A small contrastive image-text model, trained from scratch.
Model: encoder arch swin, encoder norm rmsnorm, encoder activation gelu, encoder depths [2, 2, 2, 2], text encoder layers 6, text encoder norm rmsnorm, text encoder activation gelu.
Rows from block 3 of the image encoder of a small contrastive image-text model, named by matrix and row number. Rows with one number belong to one neuron. Each number is 500 + 25 x the weight over its row's rms, rounded and kept within 0 to 999. All counts start at 0. Numbers have three digits each.
After each neuron's rows are labels from the 100 images, of 14976, where the neuron reaches its highest value: "strongest on" is what is common among them. Only what is clearly more common there than usual is listed. The data: photos with spoken descriptions (Open Images, Localized Narratives).
# fc1: MLP up (encoder.blocks.3.mlp.fc1.weight, 768x192), inputs 96-191
# fc2: MLP down (encoder.blocks.3.mlp.fc2.weight, 192x768, transposed), outputs 96-191

fc1.410:502506520510507494468481505494527495530551485552498529468492505483481506484518552514551483498504470490435457477477543453493507501502485511517533486524493531481527511512445504490526475507447490495490510512525498477524479465470572501528500506486504475505507517512488483476466475499451483509
fc2.410:518532498504500511486465485515514477504478521519513494532520514506459539535524501459472494479461516479484517488509519467500505457494511494465506503500514550508494540490513447498507502543474485513516489551493495513496467456496460525543498491532518498508499489519462485524546465473449519499
strongest on: text has "dark"

fc1.248:493504533510516496523548493558532510493512527512457458513529483501505493491536501472472495532541485476509501491446554494463499498488499531508524491490518486520492521499458421500518487469483509510488473508542511498473468505450495509510486466509483494460500438508501561508499438528471475477
fc2.248:500527533508512470492528490507544552487509465542458491493529491480524464524497477501494535488493452489504526468505532506504519506485524488498490521545501486536459548478482447547489482465515505504505518516515481469447502526523541552502488491501534496480497486517512510469533483527518448450
strongest on: text has "sky"; text has "trees"

fc1.201:494506482509439438512504519503533480492520492529484492511537487540485522524447460484468510485479516520502532558492498496508501506468473499484537447493490520502512506483512512453502495478528552509519468472531507495499521527495525472520480518489478491506498475518507495514449492482449456518
fc2.201:523531510506448506490462467509479490518453489498525508497526507495482491508501545524484528448560507540502469487460491564499523531509517478509501539520430511468449512482493500508487545496505496530464525518523484471436476496506497509475533518467506525520533492495477477535541497485507479504
strongest on: text has "holding"

fc1.584:509511528482490487582530472541500521540483487517507475492482477461496529566467498496510502541501473475496535510484534503489495524485537543541473504512548531513459552481470515515511508484500494528500462503513507536473474518519502548490492516478525494502523493477497476497534519494526474504
fc2.584:512496502508456497541517482549481558475479486467485494529507522532507486506487450472543512501527507479517537492552484516504523493493548502464452497497489477508478517547472474506515522481502489490497484529504497519514497474521500522449514503492501512444496471481537513493520479553521497543
strongest on: text has "trees"; text has "sky"; text has "grass"; text has "plants"

fc1.416:508481505497482507472530523469447514498515473492541490559530512544561539467516521524490474525489478462511485483504488518457492503516460545483469464477449464493482506543460511491497502492482523509472458506512499495491489485484476525470540527491526468528551497491492531518523503510501534514
fc2.416:475517490494496475535460480489530462523462482483521459533522494471542473520502468513527526482461510469496539547497496521489483472514506484513521503483441447484482496447512508493469519505550566480468485521521509505482489521490516516475546453484493539472475523488511517534508514529471469490
strongest on: text has "flowers"; text has "plants"

fc1.250:530500492471479450507519487533481481486467484531496518483504472526517532475522515518478487468504506496469505485537456508471527506466535523546462481504508516507441470506476498517471507453520463478501482475489527506474477484455484489468527492495538511499513476491485485515478484521537513481
fc2.250:459536517454517477515499517487510561486491508472472532498512516495503542488495454489500479489510473468551493478507537470530473495499512526479516513498464464517515473500508527486463516509523511442501499478509481561541482524516488468460541489446500504499503467469484515513524543472485555501
strongest on: text has "trees"

fc1.423:508492506453502489503506490464454503511437498518523536506545472523484539517479451495519487498511542475507519448507449516497450477490478527515495497498482497530497507476464493514483484484458482474483512524490518549472517467483503491514517499459520521531477537471468528511547525507544462502
fc2.423:513485527503487499531477477470520547502510422488470533554494472497525492503481515514503501469474489457476504512523532468474488518484492495523480500486514528476499507531492541500484533507524485458522521536515504496503466511477453510482481566483496491481538475506467496499532490522454522471
strongest on: text has "flowers"; text has "plants"

fc1.284:518471478500496502564539488551493521532453520510495429499514518451522467546534496471481509535491472494497518506510555491494505473480523544506468502496509475493485530496465455543501484487524516521479456502518509466441474519478458534514494494517512496489520464489512536509516479504498489484
fc2.284:493518543506459496527556484543482519493501448528488506513507532506515496493506457497522480528499479455508562477514502462519540529480534504467471518525481514569486538478511491522454512507543489470511495514483487457482462492477492540449476498501513508466501500489509507486536460570521457510
strongest on: text has "trees"; text has "sky"; text has "grass"

fc1.71:486475463467486451513482488459473498430444511495525470531480518455506449483461499508508447461468498513463475468510509510497482516508486483492526502506515495504515506488478512529456520503512514502459522478534523552502484481450491465504474476436461520510530475505533481497500537517501542519
fc2.71:506536488531451492471475508551518503480505474514520527496516519510508460504517507519547512504527515504499532534492471515452506546491491499479523492499510513520518506526520533520505484491534552546529490485537513495475549487513474531459496469497466537493465499481490498477491514486596525490
strongest on: text has "sky"; text has "trees"; text has "plants"; text has "buildings"

fc1.450:538515465496514480550481483502502471462498516477501525467506503452487519476514492517482560504498496558478494528476513507485524522511496516445505537466505472465552485499491468542520505530487555489491504482451496530491489524501497501495477532485511545529516532537503427550468457499506513507
fc2.450:505479476456523496515506505489527477493499489517486503522514520482532498525493529485505440518497506465455492485488520485499488487536535526505473507513521503469530486478540533522485496496526510552506524491480527530499477484536551455503448495509509498482531458471447465477506488486527441515
strongest on: text has "trees"; text has "grass"

fc1.50:535508513493498489533564515481463497497500468499483469497486547482498467509488484470508528503473472518468500447492565484473453511485516504501533523500537463509495501491526526500535514484520505514531495467507471511512504497455502560514514485429493501508513502484553500494498535509526525519
fc2.50:515530446469486536508483535516484493552497482473521529487496488502482491473533511518533492495507518473519503487505481479496506554504505476492480481492535522524499512438519487480518445512507533502478546452491512454499483514523472459514488505531480516461512481465511507550530468509499489504
strongest on: text has "trees"; text has "sky"; text has "plants"; text has "grass"

fc1.393:479553468487489500524470505497528523503499464519501475512475521457516490503545561477504491520504498467509507511488511491515484500489478539488545449452512528458546459488540472553486479484497446485498420511514481512512503506474505497503487486512488492503481526496496493525474503469451483524
fc2.393:501494471484505520531475532533480460506528532506493556519487515486515495518487499455461534529495495517502487470505519467548521543506528546490506496502469513479498485473489451524501502454480488506478533523506514475569561522467476471522452514511539488526495535497509501498507511425454472546
strongest on: text has "grass"; text has "trees"; text has "ground"

fc1.568:477493508494504509557542468559500515504500486485476465490516517480547485499546515472465500520555492487511500484482559478449538494481515547477485477513529488495494497494465452480527470461530488508481448514507491470482483507481485526514505496487491533456506466500494520508541467497494498480
fc2.568:492524488506491514513538514527523549465508477498476472477528505480528492508480455510519522479499492468542515511492489447507525554489536501489468493530485488543475534475470473535477503515501481464503544502537485516492481509488528543488483502518524519470502475503533524489521454541521452498
strongest on: text has "trees"; text has "sky"

fc1.175:492537539504535489441481526475529457528512514526501493481515467499490558509545512491535486509509509502532491478505571470511507498489518484541520484514502539458514511488473500517524459505478546483484498523502500514555499524506512488522468501496445488509483509521495466479494499514501512508
fc2.175:537566482491485544453491532494536427489490517523531460502511483482500495546513514474464521484474521460482482468474528487486485479480493480472491514499498532510517511454504456519507499525468485520455503523500501507512469499482507508519520509563509485506517480518476537531501501480462485507
strongest on: text has "dark"

fc1.33:524491506502487511567458539491531520520482472503511508511507457470524507526474510512531525524485496530472473499481455491505503529540501496519506517514460529461525517518526522505498437491517460535449489496498531514528517489502523501466511482497474475492484476454510461482507525472459493526
fc2.33:486513477440548494470480496513466437475499520464535485525472453510524518498514495482485482520481512527481479496500508479519493511444496539484495545484477559509489562471479504527503514471475519472521498499550566477528533478503522460520504486508530539545488517471489506506499508514483506509
strongest on: text has "grass"; text has "plants"; text has "ground"

fc1.533:574500502519514498476475503475533515497465490540523482479476515542475513505456530434511508463509484511477495477499464494510529516518465520527480455529470528524506480521530544515484469517520494507475510454538519478494526535515503443526496485447474491512483508519522530482484487519497469499
fc2.533:475526475507476460470514465515466520517461467528529497528505537500540472551517491474444495491532517507501474516516533530487506475479530514503457490545458529494472478499447506482548540507523514512536490529507521490464509512481519463478470538524484525488529487501455493534501530512532508526
strongest on: text has "holding"; text has "woman"

fc1.219:515513541494507504484476470510516537516499470493520520488473490485479532506508467530463514500466446529480490459482491484478530477490453474450517431472500488508487480482516516547487481527491480485489522521514528488525492501506474508500455489450479482515507532524466503466491508508464488478
fc2.219:501510481471518525453479492507487514458458499494498504550519493495489519452510528450507477474513489468493515454504526532477484482496517542480489521517458538497509537510437462486511545515456513519497506532476499490518447434485509489513486515553530481503498499512471505511544506512471503513
strongest on: text has "dark"

fc1.459:520467453506474493496485500463510452467480468518540517503505513542484498478490494547500516508485465525477516507516483480505524497521473476494476483530483495515470483504469486493477516480515487470472459453499494498511524499485551476455486487469495545524478487487458460518470533463486512524
fc2.459:464473508484499521492514507457476554505485464507493524512510491554519502505494524512452522483498493510491469465497518483495504479530501512511479496483475455489471539506504514491475530529491493419508520486486501571481530494478492485487493509486496529455523464496495452477513509457473513506
strongest on: text has "white"; text has "black"

fc1.669:497487470491529485517485509477467465471495469504486513501519524481522493504528508507491522511472472501518493518514508507496498487456529517488518481501489512453532459521480514536526448527521497496531425480531533504497471470489503486519470520483499502521478515525522488498489558480458481524
fc2.669:498515464448512536505472484494506451486521505537495492492437486475489475498511508508507496458489461476471535514500467491544512490547481507485556477513503471455505478499477465561490492469499524448501514496469516515499555490504496489508469487497483475521458489518475496496464504516495515540
strongest on: text has "grass"; text has "ground"

fc1.200:525469532493517498503461520509513492532505491483449507488490494534504567511498512501514497510489483514469474500467489495472528521508468500513549528514466490480501488514528459502476504436485460513513491493488496502562472516508519516499526475500543477486512488513472499431545496516456480492
fc2.200:509525478484488502485460483512481503477510549482523453518511489516488474530499492508517508505518476490465485465509481522478492519501491473554495498495539489526486503540518493487524482439469521512517483516566461475491473473511543487503513508490540522470460464520511483488464451512511474519
strongest on: text has "white"; text has "black"

fc1.127:535487529466516467477489507465513540490464480531448519515506530525492532513497516471478496539473491498497517497517489501520460483490486491505532522497524517497478520514529479459511480511498492496469486515527513446500449507501499459536461514516500506468498539495453523479490500553520471454
fc2.127:453474480502514496486534470507482497472481484456487533492528502542520530458480514481501488519498463509533541478471527473443505516498508511517498460554482490488480475482486527513491514452513501482543484531469521500528508487515491512464500509491508508516479534517500535508451496473487468535
strongest on: text has "wall"

fc1.522:518486511519530491514499506519510481528507517510477480470491511482517477511536499483531526457473483544467484518554479494487487483492480487491495508509498503491526472516491508539493460493490521479515481451518503505449494522468513517532483529499502507527487484527510463495497522498531532512
fc2.522:515529485494515512505506526454551515481524506522474472478494476466474505498535508505522540475510460490504505503429445467512552499512491475480528467465529467480492463521480534532510496557500509513502499482509530497514510509554489525496509517490518488488528492522518517521490504493525513504
strongest on: text has "holding"; text has "grass"

fc1.546:524511510494485491521523516483503531489494486529518492450466515503509487512461486513499533510498500474550508477518477540507469550469535491507463546512482545527494516468490505502503509523506503477537472528484534555517509496529470544466509483451534481480546519487507505511477513493487451493
fc2.546:525480461527491520501493486503491526528490500469488473545492490561494486471527488515490486452526513525506543502543546524519494496472523516482463468532521485459504509514479494511522487517463431456481513522516507496495513472491490500467520495498497492534515500536449511491505470455507508496
strongest on: text has "flowers"; text has "plants"

fc1.490:493508469491469497485505563512493516472461502500507499534494512480501478540514474469513509466536498485475515454461510482495487508474504547513521451453503490453498553472486493492453495460468475455513514535465527541493504473469439527501543480463506491494508508447513509503506507538511516505
fc2.490:515533460464474528515526487534469483513513474523528546484517546467544501502483446481514468529501502431467506517531485455494523525509499494487507499479490540521527525477516499504497493509544462479492544510496503482508530540473467519486528511523495476467528478467492502516550511495499524497
strongest on: text has "sky"; text has "trees"; text has "plants"; text has "grass"

fc1.191:462521506536519461493502491481493496489466508514537499422473490466479485516544484519517479456487531496528524530500511509483484506532491555485506500482482479520495490509508523482483500534503493467503499484482465472511521503440490536518465514518511493502536470512449516452520485448515507527
fc2.191:518488495485471471495504532469543513473520455479446470538493494487518503509508483415468516507516540485450492540475487522464512520469513489540522527512472480515504459493506511513507479520519507538512502512508515546486516463537523456534487498505466537518473492491491485492498526525510474448
strongest on: text has "holding"

fc1.173:451495494458467502513506447537499494557477474484491476507549497495470526540496479507479508498460485475535471517526538511478537506514481504522488474511494495474506492485496511442524473511481515532506474470508482483507484511503505513514521508405477545481462487516526491481458475545481516532
fc2.173:541494480536523530507511524472487492488522532508529520484475504514503484524496563493502489463486502522471520486494504527476531512453515478496480446561507478500489441470470492504502423525495502561501511468490466482478451474481535499498504483537501509499519494508512444471491529476468473516
strongest on: text has "flowers"

fc1.698:523480502473465462460528480514499510463414504506497503516505453530500525505512506527452463512531528532549508545509508519528515491544495471495506512528483524541504515481530554516529487514499499512501481482496483483485551501500470502500528521489478508455471505499484484525502462498519533496
fc2.698:472515509522508443489491491456482508508515484472483505509541490542519483479470512459489546472478479531492522483458474494499462507463513472534471467488484514487450501486475508526505520526474517442493517494523496516510473483516558522447482510453486515538505505580492539516529494507508469478
strongest on: text has "flowers"